From a checkpoint of a small image embedding model: norm layernorm, held-out accuracy 43%.
Rows from block 9 of a small image embedding model, named by matrix and row number. Rows with one number belong to one neuron. Each number is 500 + 40 x the weight over its row's rms, rounded and kept within 0 to 999. All counts start at 0. Numbers have three digits each.
After each neuron's rows are labels from the 100 images, of 14848, where the neuron reaches its highest value: "strongest on" is what is common among them. Only what is clearly more common there than usual is listed. The data: photos of plants, animals and fungi (iNaturalist). In brackets: how many of the 100.
# fc1: MLP up (model.blocks.9.mlp.fc1.weight, 640x160), inputs 108-159
# fc2: MLP down (model.blocks.9.mlp.fc2.weight, 160x640, transposed), outputs 108-159

fc1.369:482480566447428486435532554460525549491461574453476433558554492427536503405526499516563535435477593515475487516458591470513482453511448472448493538580467515
fc2.369:582537508539612476603518485501492478555494428444496550449518464486492552424449473474466452458454428519464532528523525453476441486514462547512471498507499507
strongest on: class Aves (86)

fc1.211:501453556510495595524499493516565466506497442506515415411494521455507546415381493493517501482438526547511553510460462468435514466514535513478515469469519524
fc2.211:519592446473491400473513474482477586527549495431435606527520494473510464543555492586492497534499506534475479476559524498539485521532531508453516459536459419
strongest on: class Aves (84)

fc1.598:477564569449519526509502400475433492497472512470465543533478550454474526502482533508413507462506482446452440524426547528489531556492473488459512543491465512
fc2.598:465404478521530434497465527463555495522483525570455508536485552512473438489453453535558484490526533481493496473432476523444431497504557498417449506493566485
strongest on: class Aves (89)

fc1.336:544518520528571561511486544476470550520525446485419444506484499511455493521513460551526466445516492542546478489520476557504451496471500478458426516489503429
fc2.336:470497442470451434496533491545583378465496493548511521555567456558496458485486590459503518581500531433474527477462476440474509492529524482492543484488494490
strongest on: order Passeriformes (51)

fc1.452:489540444557544458485609456485518498475452455364509460513557526427464567544508460523508511444518528521555572514544598478462502512492436480457494473480535535
fc2.452:573604554513630455581556520512497461571446519518570477488507496483531517419476498499429484562482473530488512545459482444493439496467448509482454466489483469
strongest on: order Charadriiformes (28)

fc1.139:508510517555448495473475463527557502467552534488487541514524431459505519520491517488439427550558580464446414526488509476483472428456473545479413498496446534
fc2.139:482470536509521578495475411488535511445503506408549520486465522491449431513474489486501473470443468531482529518494501593480528558502429456470547431507533527
strongest on: phylum Arthropoda (72); class Insecta (69)

fc1.619:532542486556490520520435580454445528483548483501447464512536530528559497523448540529574563482510450517518471511478535512397501468568468468484468460537514496
fc2.619:439470529469481495525476549501443516487487518521432502553459475502412417501541511464414490546425473555541521517549504542508442493518546496519481513508486517
strongest on: order Charadriiformes (25)

fc1.528:513571497535462506539503431425461541491519494439551528486422466487442510456473523443457502501445553546550477514468505461510540451421467512480487546513500543
fc2.528:515502492457583467466513592556532450506510534509457498506475462455476531514494508573518514460529481492531497470521468576580528465511489502565434456466552450
strongest on: class: Aves (87); order Anseriformes (33); family: Anatidae (33)

fc1.154:553473515505486507388539503447447502527548489581554458479476512505489543521510531480505505545483530511510523459546509463463498490510482504612471459454490556
fc2.154:492515495507535491561460504520478548496460494425504547499529563535520414498501451459520471435515439518475462560486428525545499488496506491384557547600537488
strongest on: order Passeriformes (50)

fc1.561:603501518486509465445478506552487497496481534486475470521536450486536513520439505462550540506543477532515495486508530570475434533492523458473432441462516424
fc2.561:439430518447498444475487558495480453524572461475503490502527471484517465527527547541497477538573503538472483461452439488561488517475542505488559555413501492
strongest on: phylum Chordata (95); class Aves (94)

fc1.515:421493511540614528513467502510467471545477454464505443499504486481547550529503553451520548419442479475529614432443424513538537632489473513512532472505524437
fc2.515:559500456493412469470562416461530532474533475462557574512468519477426440478437450554444488562470544517456422561549577518462534398489519478470474515517480517
strongest on: phylum Arthropoda (61); class Insecta (60); order Lepidoptera (31)

fc1.144:528531522588459508459529544497572536495533593507501541541492483602474478439521546539557419521548535473447493467543514470481393469451492561502448503539398551
fc2.144:518453450538485466467503530422442503501492510492574479525564445453518456522472513446422553520514491475540504525470457472534515459531460539522549501497500474
strongest on: order Lepidoptera (31)

fc1.43:494398487588559446511469518523550512465556563453485503614564500484504535531521509441579549513483478421420426465458502501551506532508525429471472472476476502
fc2.43:420516438389436520421507512509471475477554447531450445364454560490492504548462525551508524477490523513493526486541512637529433496506448489528605533500501538
strongest on: class Aves (83); order Passeriformes (54)

fc1.101:505514514513468477435613414494531501534496536428512420567545529435480559399479517539545498456489506532530510494514598480475522413489461543419466503568503510
fc2.101:523539520501651509593507542445463500508444531538548489475483486527530582417499407485425456538428456534513431565497456403488450461460452487567511507517464483
strongest on: order Charadriiformes (27)

fc1.375:479450493510493441530464560525492559528447553482548458546470549499489464507544479505465517430429417532512534501447510555573470593536437467479529484445492463
fc2.375:506433477472444570484468528475491512503565440506491576515460554499513534392492527467472492485571597511557490574537562547436532456512543523525469444500548490
strongest on: kingdom Plantae (41); phylum Tracheophyta (41); class Magnoliopsida (38)

fc1.62:510481521498495570462504538557459458535513443459552487553549487478499552521530530531520484485433549571443562466488595479495546585485523562481454572536473474
fc2.62:468497508399519495540494579525519486512556457434477541501507526481437448505509518547516564531485531508521521409538513499546569519451470536538477482493571575
strongest on: class Aves (86); order Charadriiformes (35)

fc1.541:554543420531446512479430433485514500474469517519504547444489467484497495471475533557483586505462487512512546523569467543576499478515556510514529517551512494
fc2.541:439502528492453481483572469509546509596543493475489489540484539480506457508452516542504476467506513581505461512478523532461424493481438482491519494500489397
strongest on: class Insecta (67); phylum Arthropoda (67)

fc1.620:527532492474514453447509489491454471499503482526516494557559510494516525476542536508477481518532493482430486490512506526494512577514442492471421471490490528
fc2.620:480490524473384499524487498579486524506508550537456482570543521497486520517396515478507535516432521474495474543487489506539535495528539498515607529459565477
strongest on: order Coleoptera (43); family: Coccinellidae (42); text has "beetle" (33)

fc1.309:495465423495478516482487500478458496461490555507537412516427567536549544519493522476465440516514527479406548523517528446516540505495460583455539505516558461
fc2.309:459503541480536463494523507530501532539560409474485596499522416514458414490530467516545587463491490497575448500480453490491462487479549445512465491457487564
strongest on: order Passeriformes (55)

fc1.338:471425507527506483515509426474522503532517492540564576495457489512561570549480500524521496566474519416560465532547471510455465478500434420497514444500459531
fc2.338:541579501403479492504461584481476505425478515474496403509538493501495465427554462467478506395526501539423530493460530523525541500519479528475457588528540540
strongest on: order Passeriformes (50)

fc1.451:481561489505452514493488480502528498495435418531546534539553449486513467591550497428522527532521532532508497554464510470499534521491499453552506512527501501
fc2.451:518527523441547480494558537533491497540468531465462387468486561456464518455490490476470520482443473476510541465574430516546482515432492496501510509485456522
strongest on: order Passeriformes (53)

fc1.340:510493478449527498545519568547512539503493476508473493491509523520526428424475541508545470421513478505461496513465434590479497569486474468478479537455490496
fc2.340:509499482548506519521531492436450480532480522495534549556531433477534589618525474508426509574468544493530519505540511427567577411559593523522539487526547459
strongest on: kingdom Plantae (26); phylum Tracheophyta (26); class Magnoliopsida (25)

fc1.127:567493491452491516513529510487537537472528514513471416506413541476562526400518469483428464470532559570524523478502472538459536522482500544508499507470549371
fc2.127:458474511509505466517536497480493479566509419478512597501601377526518471587503552493496509554482476418493486471527492442538516466569582452480464488529507566
strongest on: phylum Arthropoda (62); class Insecta (61)

fc1.634:516580521532511514456550522521413480477506466458495541498545487468520539533538508500489551577528525524420474555486538435543445555511512553526517498428460506
fc2.634:463521551457458479537523563516436523518509491533444489542536496517500523481535529481502510500459580488485532464465502449477445593579482562484520537462517471
strongest on: class Aves (88)

fc1.421:448486465494502449496469552467474483561521505495508419494534490542553463489597510521564449523562507474497534555491477526444430477497499525519458519488556512
fc2.421:514578473488439596508501439535504503436524456521500520445481513539429485519466546532447425512441423527505519484472549434532520529456530454503521501534479495
strongest on: phylum Tracheophyta (27); kingdom Plantae (27)

fc1.547:507545493460444511436485442531495551515502535493495478495520533473526483490577475502481447421478577521530519507547450528441516576497398487416391470479449489
fc2.547:501482479469469449528511573496489550467526465489505579438517491464514498491511486536520475551555476565498476464433481520466498488548480516533571426489546507
strongest on: order Lepidoptera (36); family: Lycaenidae (25)

fc1.293:541469545560492495499546431511503449538416547474535519516462459491519513526500486478444534482541431453446584461516477481506435481530497461453475419512516470
fc2.293:481537410478511536492512512496544514420507549528535476519479525576467466494523444503533511529473542470485465575499495457507530485462489536544472494473508523
strongest on: phylum Tracheophyta (25); kingdom Plantae (25)

fc1.379:511466473535503499508528512516519589572537460509489502466521459484454567529520485509521559570563482488521437494492491479517485568477442438529510488502449468
fc2.379:537610489479512521475526498477486464427480507489528429519483512490560508499477485507476458463394509465462548484568485510421501486471524516475486507545582526
strongest on: class Aves (88)

fc1.380:464425499535495477443502580490490484484463486537514482554511484537521461486507559528501528571481503511427589546510541464435522517515488521505512498537465539
fc2.380:520508482498535543491498453468461542527582471493543530488545492453541549490483455486553449437487489472567460492467549503538510537437468499529484447456536500
strongest on: order Passeriformes (50)

fc1.468:498512539480511488467450438491437487557479520480471542580523465532527550553518538587464506536554582457408462489502441495460451484485475456467484443496460449
fc2.468:474543496465482410431543470515530492545496534507474452509500537486486452415483496449465483436474443477495513520535487521520602476532563449504499473505600468
strongest on: class Aves (90); order Passeriformes (59)

fc1.445:511462452547464475484489481499559543523474538494516461540457425561541521473438509509477461409516458466505521486508408557549489473537481449436498433447505427
fc2.445:500516395459521462452535533428458443519506565526492492512490467482495418551529480435564481577483482523469515554588436514530549479419559522439513502498490487
strongest on: kingdom Plantae (32); phylum Tracheophyta (32); class Magnoliopsida (26)

fc1.353:573506528501474438449515560513557561546513464497494470578517533506421455434488395533556487454487514491533429488532555598491400476431507528542515539528491585
fc2.353:514427504510513564527472472499364480454464598524492469461484438498594533529573564465519546558519493494493511486473456433496545508514478540480507436549499436
strongest on: class Insecta (76); phylum Arthropoda (76); order Lepidoptera (35)

fc1.13:579545503496428509513445449494478472511486492468467450421542573483546472485513508514496513523456548471481539515513489555495534527552460457540502504568554501
fc2.13:411473504478485506480542520486495519523543499555520472508504438521465501437490520565504546532524471535460502428459526551541516520495480500416479516436511544
strongest on: class Aves (90)

fc1.236:457525507485473521460465525502495561497459521515534478491544545493500548464489488514549550506452495502425527519471562517475511503410421454476459438444424523
fc2.236:527499581525501480519504453463483352438479563474509543499536466497543436494486512534494468494523515489435520422481468580505589501546525491555482556523520457
strongest on: phylum Arthropoda (62); class Insecta (61)

fc1.601:450500539529475550532497450482478535486494589523522487560514463418436461527437434511532479469386428579529503555512545467480469547445483443450551515488538519
fc2.601:527481485509532589560485526489493483502462473502511493551463483404491454496558546472541571522496451548532540555540517506519474468565494483487496461459560513
strongest on: class Aves (87)

fc1.387:552473466523485544538499497548488427464592520460482476492500461469476627479516503497506538539527453520555490427486489539452445515468488509445462420547458489
fc2.387:475489516518444478498462519460551575544460492558481470527423483571567408519478482553527451464434499485496505475532565521573552526506505517482499497418515502
strongest on: phylum Arthropoda (72); class Insecta (60); order Coleoptera (27)

fc1.390:487496553432439466439449482532571586450488518462468473461514492466466499561545511517491597491474519509425485529501515424501461514469498475488530443449465408
fc2.390:471496525543458537563461565512552351479518493486492492565473525518485475454460564515462491464509480491496503526465517537531483517496536537511552528521525590
strongest on: phylum Arthropoda (71); class Insecta (70); order Lepidoptera (35)

fc1.53:483486470552562477459565519562479483526456507531458414507435438503459479497536467492513565475498529454440538520457473500502516593473498505448478546566460464
fc2.53:544526545438474558526497473446476546511496492517588564503536460478562487491492531530470448542462485521519519488546543459501509390497459465550547443430514538
strongest on: order Passeriformes (51)

fc1.6:486410515440502480487533507513573519495434516496510473531473498462498538462523517512550501519540518487471447475556471512480528512550517556558483513460564476
fc2.6:546581508521516507545532453482413411474506421493527482438515515508515467470505484493468503523457519502507544525470556501504522460488492527466509474613451498
strongest on: class Insecta (64); phylum Arthropoda (64)

fc1.354:568519489556607526453529436497445519494492502530498488540499490474483583542589524453460518547493543495487507502521557430475475443452539450540401510539504522
fc2.354:477497563497442440546487567608540499506445466515518432496472467445529572469551509555496518472513452521468457489531464474506498526570447574462411417529520491
strongest on: class Insecta (84); phylum Arthropoda (84); order: Hymenoptera (33); text has "bee" (30)

fc1.629:538503494523488507488449427516546482527466528468507460581474436539567474472561492463493478468519479520465508476532472521529450443474498566490498428533457444
fc2.629:524459425534450518485497525392473468556549556535501493538464530482473509539475519479536495553514554471532457524508489517529528502476499570493483429402501523
strongest on: kingdom Plantae (36); phylum Tracheophyta (36); class Magnoliopsida (32)

fc1.582:446529491521448457515513470511529475522515520487542488517486459512532490382473544534535515499527504493542525442544465477532524480531415485433505518529470504
fc2.582:517487463450534484456501614452471555522455540476433546484466453443570472597532502499440458523528480471462470483480508551510463541534580469513486497472510422
strongest on: class Aves (89)

fc1.44:542509557610506549530468414489544506477465533502501485516501544433514451429491506577459466485523438478476540471478440502483561585501555529514467479440539520
fc2.44:444447452487401477564455543478531524509558541561531495555445437496518464565540481494538568441540507516511421509520512502543505457438499463465465500427508518
strongest on: kingdom Plantae (44); phylum Tracheophyta (44); class Magnoliopsida (40)

fc1.104:485494496580500521473497481505525427484525450493566429438437445471541519377481457474516449447424492560474555464458543512515539556470489520540545539483456536
fc2.104:547494459479478523478479413448468515506503520443511564555564548507452480545491502496449546519490552528456486550529524468519490480563567526449464461515531467
strongest on: phylum Tracheophyta (25); kingdom Plantae (25)

fc1.153:461444502519445479498522470605505434461440497473510468557504480481441545494589506495557509474553465534497486467504489558466449511523525561464465486512542464
fc2.153:462483442461506510495509502440532511461481598517475457425465406556491485514573505523486513493489430503558418493553471457466562451463513557459573504473524506
strongest on: class Insecta (59)

fc1.75:476543523490495459446513541503573461527460485535535528560564476486489408384556470483563411481480601570487519517483527460571486483457531486547488490505490528
fc2.75:495459466527497545496476438490456513528516469487496514433478506510495556577451537554456579513490417456484498468503482496420436588503446492486517506555445446
strongest on: order Passeriformes (52)

fc1.604:490518492465529458416492464496455532555456539456521563513475501492503542473494523508453537476510496560547466566476503505487477431476446574510493440559536588
fc2.604:427500490523550539543504521461496485537474484540512528474506513428493513500513481464498555502505546498482532516521446452596536482541498449541475557491495446
strongest on: class: Aves (85); order Anseriformes (27); family: Anatidae (27)

fc1.505:395511427482457508405515513509484503560542513528463522480569488477580547469491515533427521491453541570513449496515461495451489529461548477462455515500525576
fc2.505:472460546492561513505514483442491531535489527526515465481484494576467514496486452564538508511521531501508414456480538490449428582540493487454509511447573520
strongest on: class: Insecta (67); order Lepidoptera (51); family: Nymphalidae (37)

fc1.525:494490512593444527476555449394504510511471437533547506514467466538491536512583517533483509567527495478618461474497510548464512513474539474580476477496561479
fc2.525:524524436417547497524444521557500470481505544454467444477516576488514457476447518423536468368494515501385507506486457503530512440531473467438506522508471539
strongest on: order Passeriformes (55)

fc1.194:468504441488461542520484489492433481537576497470522542468555526460490575530549491582546482489551521511478533545418415426462492492539460434558478470502502531
fc2.194:571478528417529559474522495513489418496543520542434479450486541467558512465470546517565534493460473528561510563464491474510517463448519501483474397573615531
strongest on: class Insecta (91); phylum Arthropoda (91); family: Nymphalidae (50)

fc1.434:498484474533577501495500493545489511475478498504539434564453413523497493458529478517466506562506581435486426460531521533455519497483459463427416505450507405
fc2.434:487489555498494501529571526475464541528591470551496532458527576508508516554508518480552481405464494535469544497467454463492486538512553477518532509527438608
strongest on: class Aves (87); order Passeriformes (56)

fc1.20:502496537474541463484479531486502539442507457597529448459511480564593537534445467506521505550419505541526527517531527499527520530459474483489551509565467544
fc2.20:469520456559520510490521531465491508527506508466505536577489410463497536523545425538513410435477463458504565462472504498463544380546473540496452511510516508
strongest on: class: Insecta (72); order Lepidoptera (68); family: Lycaenidae (38)

fc1.306:552487493517452455457597557473464498473445528561494494502400495523522488469504601494568583530484507496526548511538426508500439512420566465473501549543538543
fc2.306:470487495488550508526444487465495526544538531469579587479524478425471514526468407579438367460513493536499523487476550494497592513573461580545524470471487404
strongest on: kingdom Plantae (30); phylum Tracheophyta (30); class Magnoliopsida (26)