{"arch": "vit", "model": "image embedding model", "dataset": "photos of plants, animals and fungi (iNaturalist)", "train_examples": 155796, "image_size": 64, "crop_scale_min": 1, "horizontal_flip": true, "translate": 0.12, "rotation_deg": 10, "targets": ["family"], "num_classes": 181, "embedding_dim": 64, "norm": "layernorm", "norm_position": "pre", "hidden_act": "gelu", "mlp_ratio": 4, "head_dim": 32, "fused_qkv": true, "bias": "all", "qk_norm": true, "layer_scale_init": 0.1, "parallel_block": false, "inner_norm": false, "patch_size": [8, 8], "conv_stem": false, "layers": 14, "width": 160, "positions": "learned", "pooling": "class_token", "am_softmax_margin": 0.3, "am_softmax_scale": 30, "init": "torch_default", "residual_init": "none", "optimizer": "muon", "muon_scale": "match_rms_adamw", "learning_rate": 0.0022, "momentum": 0.9, "nesterov": true, "orthogonalizer": "polar_express", "adamw_lr_other_params": 0.00081, "max_grad_norm": 0.5, "max_steps": 5900, "batch_size": 256, "epochs": 9.7, "lr_schedule": "cosine", "final_lr_fraction": 0, "warmup_steps": 290, "weight_decay": 0.5, "adamw_weight_decay_other_params": 0.05}
Rows from block 8, named by matrix and row number. Rows with one number belong to one neuron. Each number is 50 + 12 x the weight over the matrix's rms, rounded and kept within 0 to 99. All counts start at 0.
# fc1: MLP up (model.blocks.8.mlp.fc1.weight, 640x160), inputs 80-159
# fc2: MLP down (model.blocks.8.mlp.fc2.weight, 160x640, transposed), outputs 80-159
fc1.67:38 62 77 49 39 32 95 32 44 62 58 75 46 38 49 34 43 32 00 48 23 70 51 40 61 42 96 23 39 89 74 58 74 54 67 08 54 32 77 58 47 42 58 33 27 64 56 45 45 77 61 58 50 65 71 60 61 25 34 96 76 31 25 18 29 40 66 41 28 22 42 14 33 63 41 19 56 73 22 64
fc2.67:72 50 32 37 79 44 17 76 44 64 08 56 54 40 64 52 44 55 75 84 54 68 44 42 51 23 66 43 47 15 15 70 37 54 46 57 64 48 45 70 66 44 57 33 75 71 61 62 19 40 57 84 27 49 48 32 41 79 72 04 40 44 81 73 82 55 56 66 70 48 50 68 21 70 50 77 19 36 26 25
fc1.68:50 55 43 58 49 58 44 64 46 57 43 53 48 61 58 47 53 49 52 61 50 41 53 46 51 51 50 45 59 49 65 48 44 48 51 43 55 53 50 48 48 63 49 48 55 54 41 50 50 43 53 45 52 61 47 46 54 54 49 43 54 47 54 51 56 46 47 44 55 49 49 43 47 51 44 42 53 35 46 51
fc2.68:50 42 55 46 43 41 56 32 51 45 55 47 54 41 51 52 48 45 47 50 50 56 40 47 45 43 50 52 35 46 39 48 53 50 58 53 44 54 45 47 55 35 45 45 47 45 58 47 51 63 41 49 46 47 57 47 55 46 54 57 45 48 48 53 51 51 47 48 43 45 46 52 48 52 49 58 44 65 46 52
fc1.69:26 45 52 71 36 67 50 46 35 51 56 69 27 38 55 42 68 44 51 67 29 47 41 63 58 43 53 56 44 41 61 47 37 51 22 56 35 52 56 51 49 36 26 54 60 38 56 41 67 48 47 42 43 59 67 52 40 55 55 53 63 50 51 73 43 50 57 57 58 56 68 38 45 47 58 37 48 48 63 71
fc2.69:52 45 45 56 53 27 40 44 54 45 35 31 59 60 32 36 47 55 40 43 50 57 48 46 48 51 38 56 36 43 65 55 53 50 66 47 50 46 32 51 58 58 65 49 40 49 54 59 47 41 48 53 54 37 35 56 64 50 41 51 39 54 24 57 57 41 44 64 54 67 53 60 40 40 62 56 52 32 42 37
fc1.70:50 32 46 56 53 29 48 37 45 39 57 51 48 59 49 58 43 52 43 57 68 57 53 56 38 36 29 55 60 59 46 45 50 57 53 45 58 40 47 55 44 75 54 50 48 58 39 45 55 34 54 52 53 53 50 49 42 63 38 60 65 54 40 45 57 47 58 49 54 42 65 52 49 49 61 42 31 49 49 48
fc2.70:42 54 50 54 52 68 52 61 48 66 37 51 44 45 44 45 52 42 54 38 31 52 47 42 53 62 57 39 41 40 49 69 48 51 50 55 38 63 66 37 58 26 33 51 37 39 63 67 48 66 53 46 49 46 49 59 64 39 61 37 43 42 62 63 48 54 37 50 52 64 46 52 63 47 48 46 63 54 49 46
fc1.71:65 49 44 53 64 13 44 48 27 37 40 36 58 25 93 55 56 41 25 50 17 03 65 62 45 27 63 68 28 66 28 73 43 27 60 64 32 37 48 75 33 12 47 99 75 30 33 36 32 51 91 25 40 78 72 65 57 63 63 60 84 32 69 31 62 31 32 85 34 44 48 65 09 55 51 52 77 54 00 57
fc2.71:58 29 60 79 83 38 55 25 85 53 62 77 35 55 31 40 15 65 81 22 89 61 07 74 75 41 65 62 91 79 68 35 49 34 40 43 74 49 45 52 57 46 54 47 55 59 34 13 73 45 73 83 75 08 63 50 77 47 55 57 76 40 30 50 53 72 66 00 40 65 13 49 82 45 31 57 69 49 88 29
fc1.72:52 50 52 50 55 55 53 46 49 48 53 56 57 50 49 45 41 50 58 43 44 56 50 49 51 47 52 53 45 48 49 54 53 56 51 47 44 45 39 52 45 40 47 49 43 54 44 58 53 48 52 51 49 50 53 46 47 43 49 41 56 52 55 47 44 54 45 46 49 45 52 47 47 52 57 43 45 61 48 47
fc2.72:50 49 47 51 47 52 46 56 54 49 49 49 39 45 49 49 59 52 47 54 55 48 55 53 49 55 51 50 55 54 50 49 50 44 48 51 48 58 63 47 53 61 54 48 53 47 54 44 53 51 44 52 55 46 48 58 53 58 49 56 43 51 46 53 57 43 52 54 43 49 49 53 49 52 40 53 55 40 51 47
fc1.73:56 49 59 75 51 48 63 57 38 59 56 42 19 68 65 62 33 20 25 56 23 45 30 53 35 57 57 51 62 49 60 20 26 62 80 35 28 45 50 02 29 67 50 40 50 49 47 11 42 46 24 64 71 27 69 30 66 55 70 36 49 63 74 51 47 51 51 49 32 49 53 55 09 49 16 41 38 77 23 53
fc2.73:25 21 39 39 44 46 70 38 45 57 27 72 38 99 55 35 44 49 60 49 69 44 32 36 59 34 36 58 81 53 28 45 77 39 26 47 46 67 56 70 44 53 74 77 70 60 43 73 46 46 65 33 28 56 60 47 50 35 40 48 77 49 48 24 59 55 34 63 42 43 63 78 36 60 48 70 47 54 34 73
fc1.74:47 52 43 43 43 55 55 45 47 41 52 52 47 62 52 54 49 44 56 58 62 56 53 47 42 55 51 47 57 52 45 47 48 52 52 53 57 51 47 47 55 51 44 48 50 50 49 56 48 46 58 38 42 49 40 48 44 62 47 51 54 52 44 55 47 56 51 53 56 47 57 48 45 51 58 44 46 54 54 39
fc2.74:50 48 53 53 51 47 50 51 52 59 47 51 54 36 49 46 52 50 44 44 42 50 52 50 57 50 51 49 47 48 57 56 53 46 52 52 46 50 57 50 48 45 56 58 47 49 53 49 43 47 49 59 57 52 59 54 54 40 57 50 47 43 53 45 52 47 48 49 47 57 45 52 56 48 49 52 54 42 45 58
fc1.75:58 37 35 48 32 47 72 28 71 09 62 59 41 52 78 38 61 54 50 42 50 75 25 19 24 34 61 63 42 66 97 83 56 73 44 44 41 50 82 80 48 63 45 43 45 14 20 23 56 40 48 66 64 46 43 73 36 55 52 55 58 64 65 45 57 28 27 74 48 47 76 50 40 60 24 59 14 65 25 40
fc2.75:52 29 70 34 79 37 25 43 21 84 26 75 59 58 24 36 49 68 57 69 32 37 54 63 77 54 29 30 47 48 25 38 37 34 42 48 35 42 23 01 67 45 54 58 40 50 79 92 41 49 57 38 42 40 64 64 54 18 46 68 39 43 50 76 48 47 47 58 50 75 29 48 62 19 59 36 66 40 57 38
fc1.76:64 47 65 51 62 66 66 45 50 44 43 39 28 54 99 79 73 80 72 63 44 70 70 53 54 48 33 36 70 53 70 63 44 37 24 19 49 38 49 28 54 68 34 69 69 63 30 73 39 85 38 88 38 73 75 47 59 36 47 40 42 25 60 79 25 03 51 34 27 66 45 43 08 15 45 25 30 48 68 52
fc2.76:46 59 49 62 67 51 73 45 44 38 50 49 46 63 50 54 86 57 68 70 31 66 61 14 63 71 19 59 46 76 59 58 59 53 64 84 37 63 27 07 39 38 33 26 40 70 22 46 67 28 61 72 40 72 70 47 26 48 45 57 32 64 28 43 47 32 73 64 47 66 31 55 48 38 51 51 80 43 37 45
fc1.77:50 49 40 49 51 49 55 61 52 57 43 50 42 45 46 49 50 49 41 54 49 46 43 61 49 45 53 57 60 61 61 60 47 51 54 49 55 48 46 53 56 48 44 55 66 51 42 46 48 48 50 50 57 44 45 50 53 53 45 50 50 57 52 45 47 54 56 47 55 50 45 44 52 50 40 56 49 40 50 51
fc2.77:52 57 52 53 49 46 45 41 50 46 50 55 58 59 54 51 49 51 51 47 47 56 57 45 43 51 43 40 40 46 45 43 54 44 52 46 47 58 53 48 39 57 59 47 48 49 54 52 48 54 45 49 48 51 62 43 51 47 47 46 48 44 51 51 51 56 43 50 45 52 52 57 53 50 55 54 52 55 51 53
fc1.78:45 47 61 44 57 35 60 62 66 33 40 39 76 61 58 73 32 39 64 55 74 52 36 61 58 30 30 61 48 47 71 63 22 44 45 44 52 76 55 43 30 56 57 39 26 53 54 43 41 55 66 49 48 74 42 48 20 43 48 58 46 82 63 52 71 39 36 83 58 40 49 42 45 79 54 34 42 44 30 33
fc2.78:46 60 57 78 62 47 34 49 37 76 61 64 08 36 51 29 47 53 62 62 34 17 68 60 60 59 42 22 38 52 59 52 80 36 33 54 38 13 28 67 49 37 48 77 51 71 25 56 53 27 44 64 55 46 35 41 48 67 44 55 50 19 59 49 28 70 71 44 47 63 48 34 68 45 86 38 62 52 69 34
fc1.79:51 56 44 59 57 54 37 22 39 50 52 40 57 61 42 50 60 55 38 37 49 58 41 49 43 50 48 49 45 60 57 40 56 27 54 44 36 60 41 64 60 60 51 60 54 60 44 55 45 51 48 59 58 55 55 53 53 52 50 60 51 52 43 47 40 41 34 53 49 67 46 56 37 41 49 54 33 79 48 42
fc2.79:51 45 49 59 45 61 56 66 44 57 58 63 52 35 52 65 56 63 63 53 53 42 64 51 70 57 51 56 52 50 42 74 33 65 48 48 43 55 55 44 42 44 33 53 58 29 57 55 65 56 40 39 35 35 55 41 48 52 32 45 53 44 58 49 60 48 69 57 48 15 57 44 59 48 25 53 62 35 56 62
fc1.80:41 10 32 59 39 63 51 51 31 49 57 69 36 69 65 60 61 67 50 64 58 35 77 46 45 28 59 55 62 57 44 71 29 67 42 41 36 60 50 52 57 48 41 44 26 64 45 60 42 51 22 44 52 53 50 46 41 75 60 59 34 72 57 64 43 50 36 43 65 38 54 54 42 57 45 64 51 47 44 49
fc2.80:61 68 62 55 38 45 37 48 62 59 70 53 62 45 39 34 40 38 43 45 36 65 33 59 40 70 44 48 50 64 61 42 73 37 69 70 53 33 60 46 35 38 65 54 53 25 60 35 59 46 71 57 51 48 49 45 53 44 60 32 68 37 45 45 67 50 54 53 44 82 56 34 64 39 51 50 42 40 49 39
fc1.81:12 40 41 54 32 83 62 58 56 67 75 83 45 53 54 66 62 82 59 70 68 59 52 56 26 57 09 53 55 58 24 23 17 23 56 25 77 26 55 64 33 47 46 69 33 60 51 77 42 25 42 44 50 32 30 53 65 52 48 27 59 63 49 99 57 47 59 84 50 88 43 73 52 44 66 53 39 57 64 51
fc2.81:88 09 61 56 61 12 33 50 57 46 40 48 48 50 40 31 73 19 30 48 25 64 34 32 73 45 66 42 63 64 71 47 63 43 36 78 57 55 23 63 85 36 61 34 14 43 41 29 16 55 51 40 54 44 45 46 47 50 52 35 40 41 56 35 47 38 42 35 62 29 61 69 32 68 55 63 54 70 45 29
fc1.82:55 46 69 53 28 46 34 58 45 69 67 56 67 64 44 46 33 43 58 52 40 73 45 62 42 47 45 51 60 36 89 67 39 81 41 73 43 55 61 45 52 66 53 34 54 70 59 80 25 27 65 29 33 54 31 43 33 27 47 62 56 30 62 68 82 52 30 34 16 43 38 66 41 62 36 50 45 56 25 66
fc2.82:57 53 26 62 20 44 36 49 44 35 41 26 35 62 68 67 53 41 79 44 63 72 29 71 53 50 66 62 65 27 61 24 54 35 47 46 52 57 38 56 40 67 51 55 40 45 57 14 39 58 36 70 56 31 15 24 22 28 38 56 70 59 55 51 60 51 29 59 52 99 69 38 38 39 15 73 50 32 54 38
fc1.83:50 52 39 47 52 45 48 58 51 57 44 51 51 52 45 50 50 53 49 49 47 54 49 46 57 52 54 52 51 55 53 51 53 49 52 47 49 53 43 53 47 47 50 53 63 42 51 48 57 50 45 44 45 43 50 43 52 40 44 46 50 55 45 55 57 48 51 51 52 50 44 50 50 61 48 39 52 43 51 50
fc2.83:51 50 50 46 41 52 50 43 47 42 53 51 52 53 55 59 46 53 47 54 54 46 50 55 41 45 49 49 45 49 49 48 49 47 47 54 51 48 56 48 52 54 48 52 44 59 49 56 44 55 55 53 60 57 50 57 47 63 53 59 45 50 52 49 48 59 48 49 49 55 49 49 53 45 48 64 40 51 44 49
fc1.84:83 45 20 54 13 34 60 62 33 54 48 75 49 23 23 92 33 81 32 64 30 47 62 61 24 79 36 46 78 24 59 44 53 55 56 56 26 55 31 73 54 43 48 64 54 41 72 56 47 86 71 87 38 66 69 33 58 65 13 42 39 57 38 53 72 79 67 28 52 33 29 20 58 24 57 61 54 68 88 49
fc2.84:22 41 58 41 56 35 61 66 30 23 25 28 55 61 66 24 63 70 36 29 65 54 63 00 26 28 64 56 49 89 60 40 60 16 74 69 53 44 47 49 60 77 56 50 61 45 54 42 09 19 31 29 74 39 73 71 49 16 99 51 53 84 77 62 00 55 44 66 50 90 53 99 28 46 65 68 68 43 05 52
fc1.85:51 63 41 45 46 53 46 54 48 49 52 64 41 64 45 38 39 49 58 33 45 55 54 39 48 40 43 49 48 54 59 64 45 57 52 41 54 53 46 50 55 41 56 46 63 31 52 52 56 48 54 56 60 45 59 21 39 41 53 48 42 48 44 53 39 50 46 59 46 44 55 62 52 57 55 41 50 60 64 46
fc2.85:47 47 47 52 47 51 41 51 64 38 47 38 55 36 52 53 54 57 43 70 55 36 47 55 52 51 60 48 56 51 52 30 60 42 46 59 45 41 53 51 52 58 41 48 34 69 49 53 46 52 46 44 49 55 43 78 56 66 43 64 48 52 51 39 51 51 50 52 58 51 38 41 49 42 44 63 33 51 38 54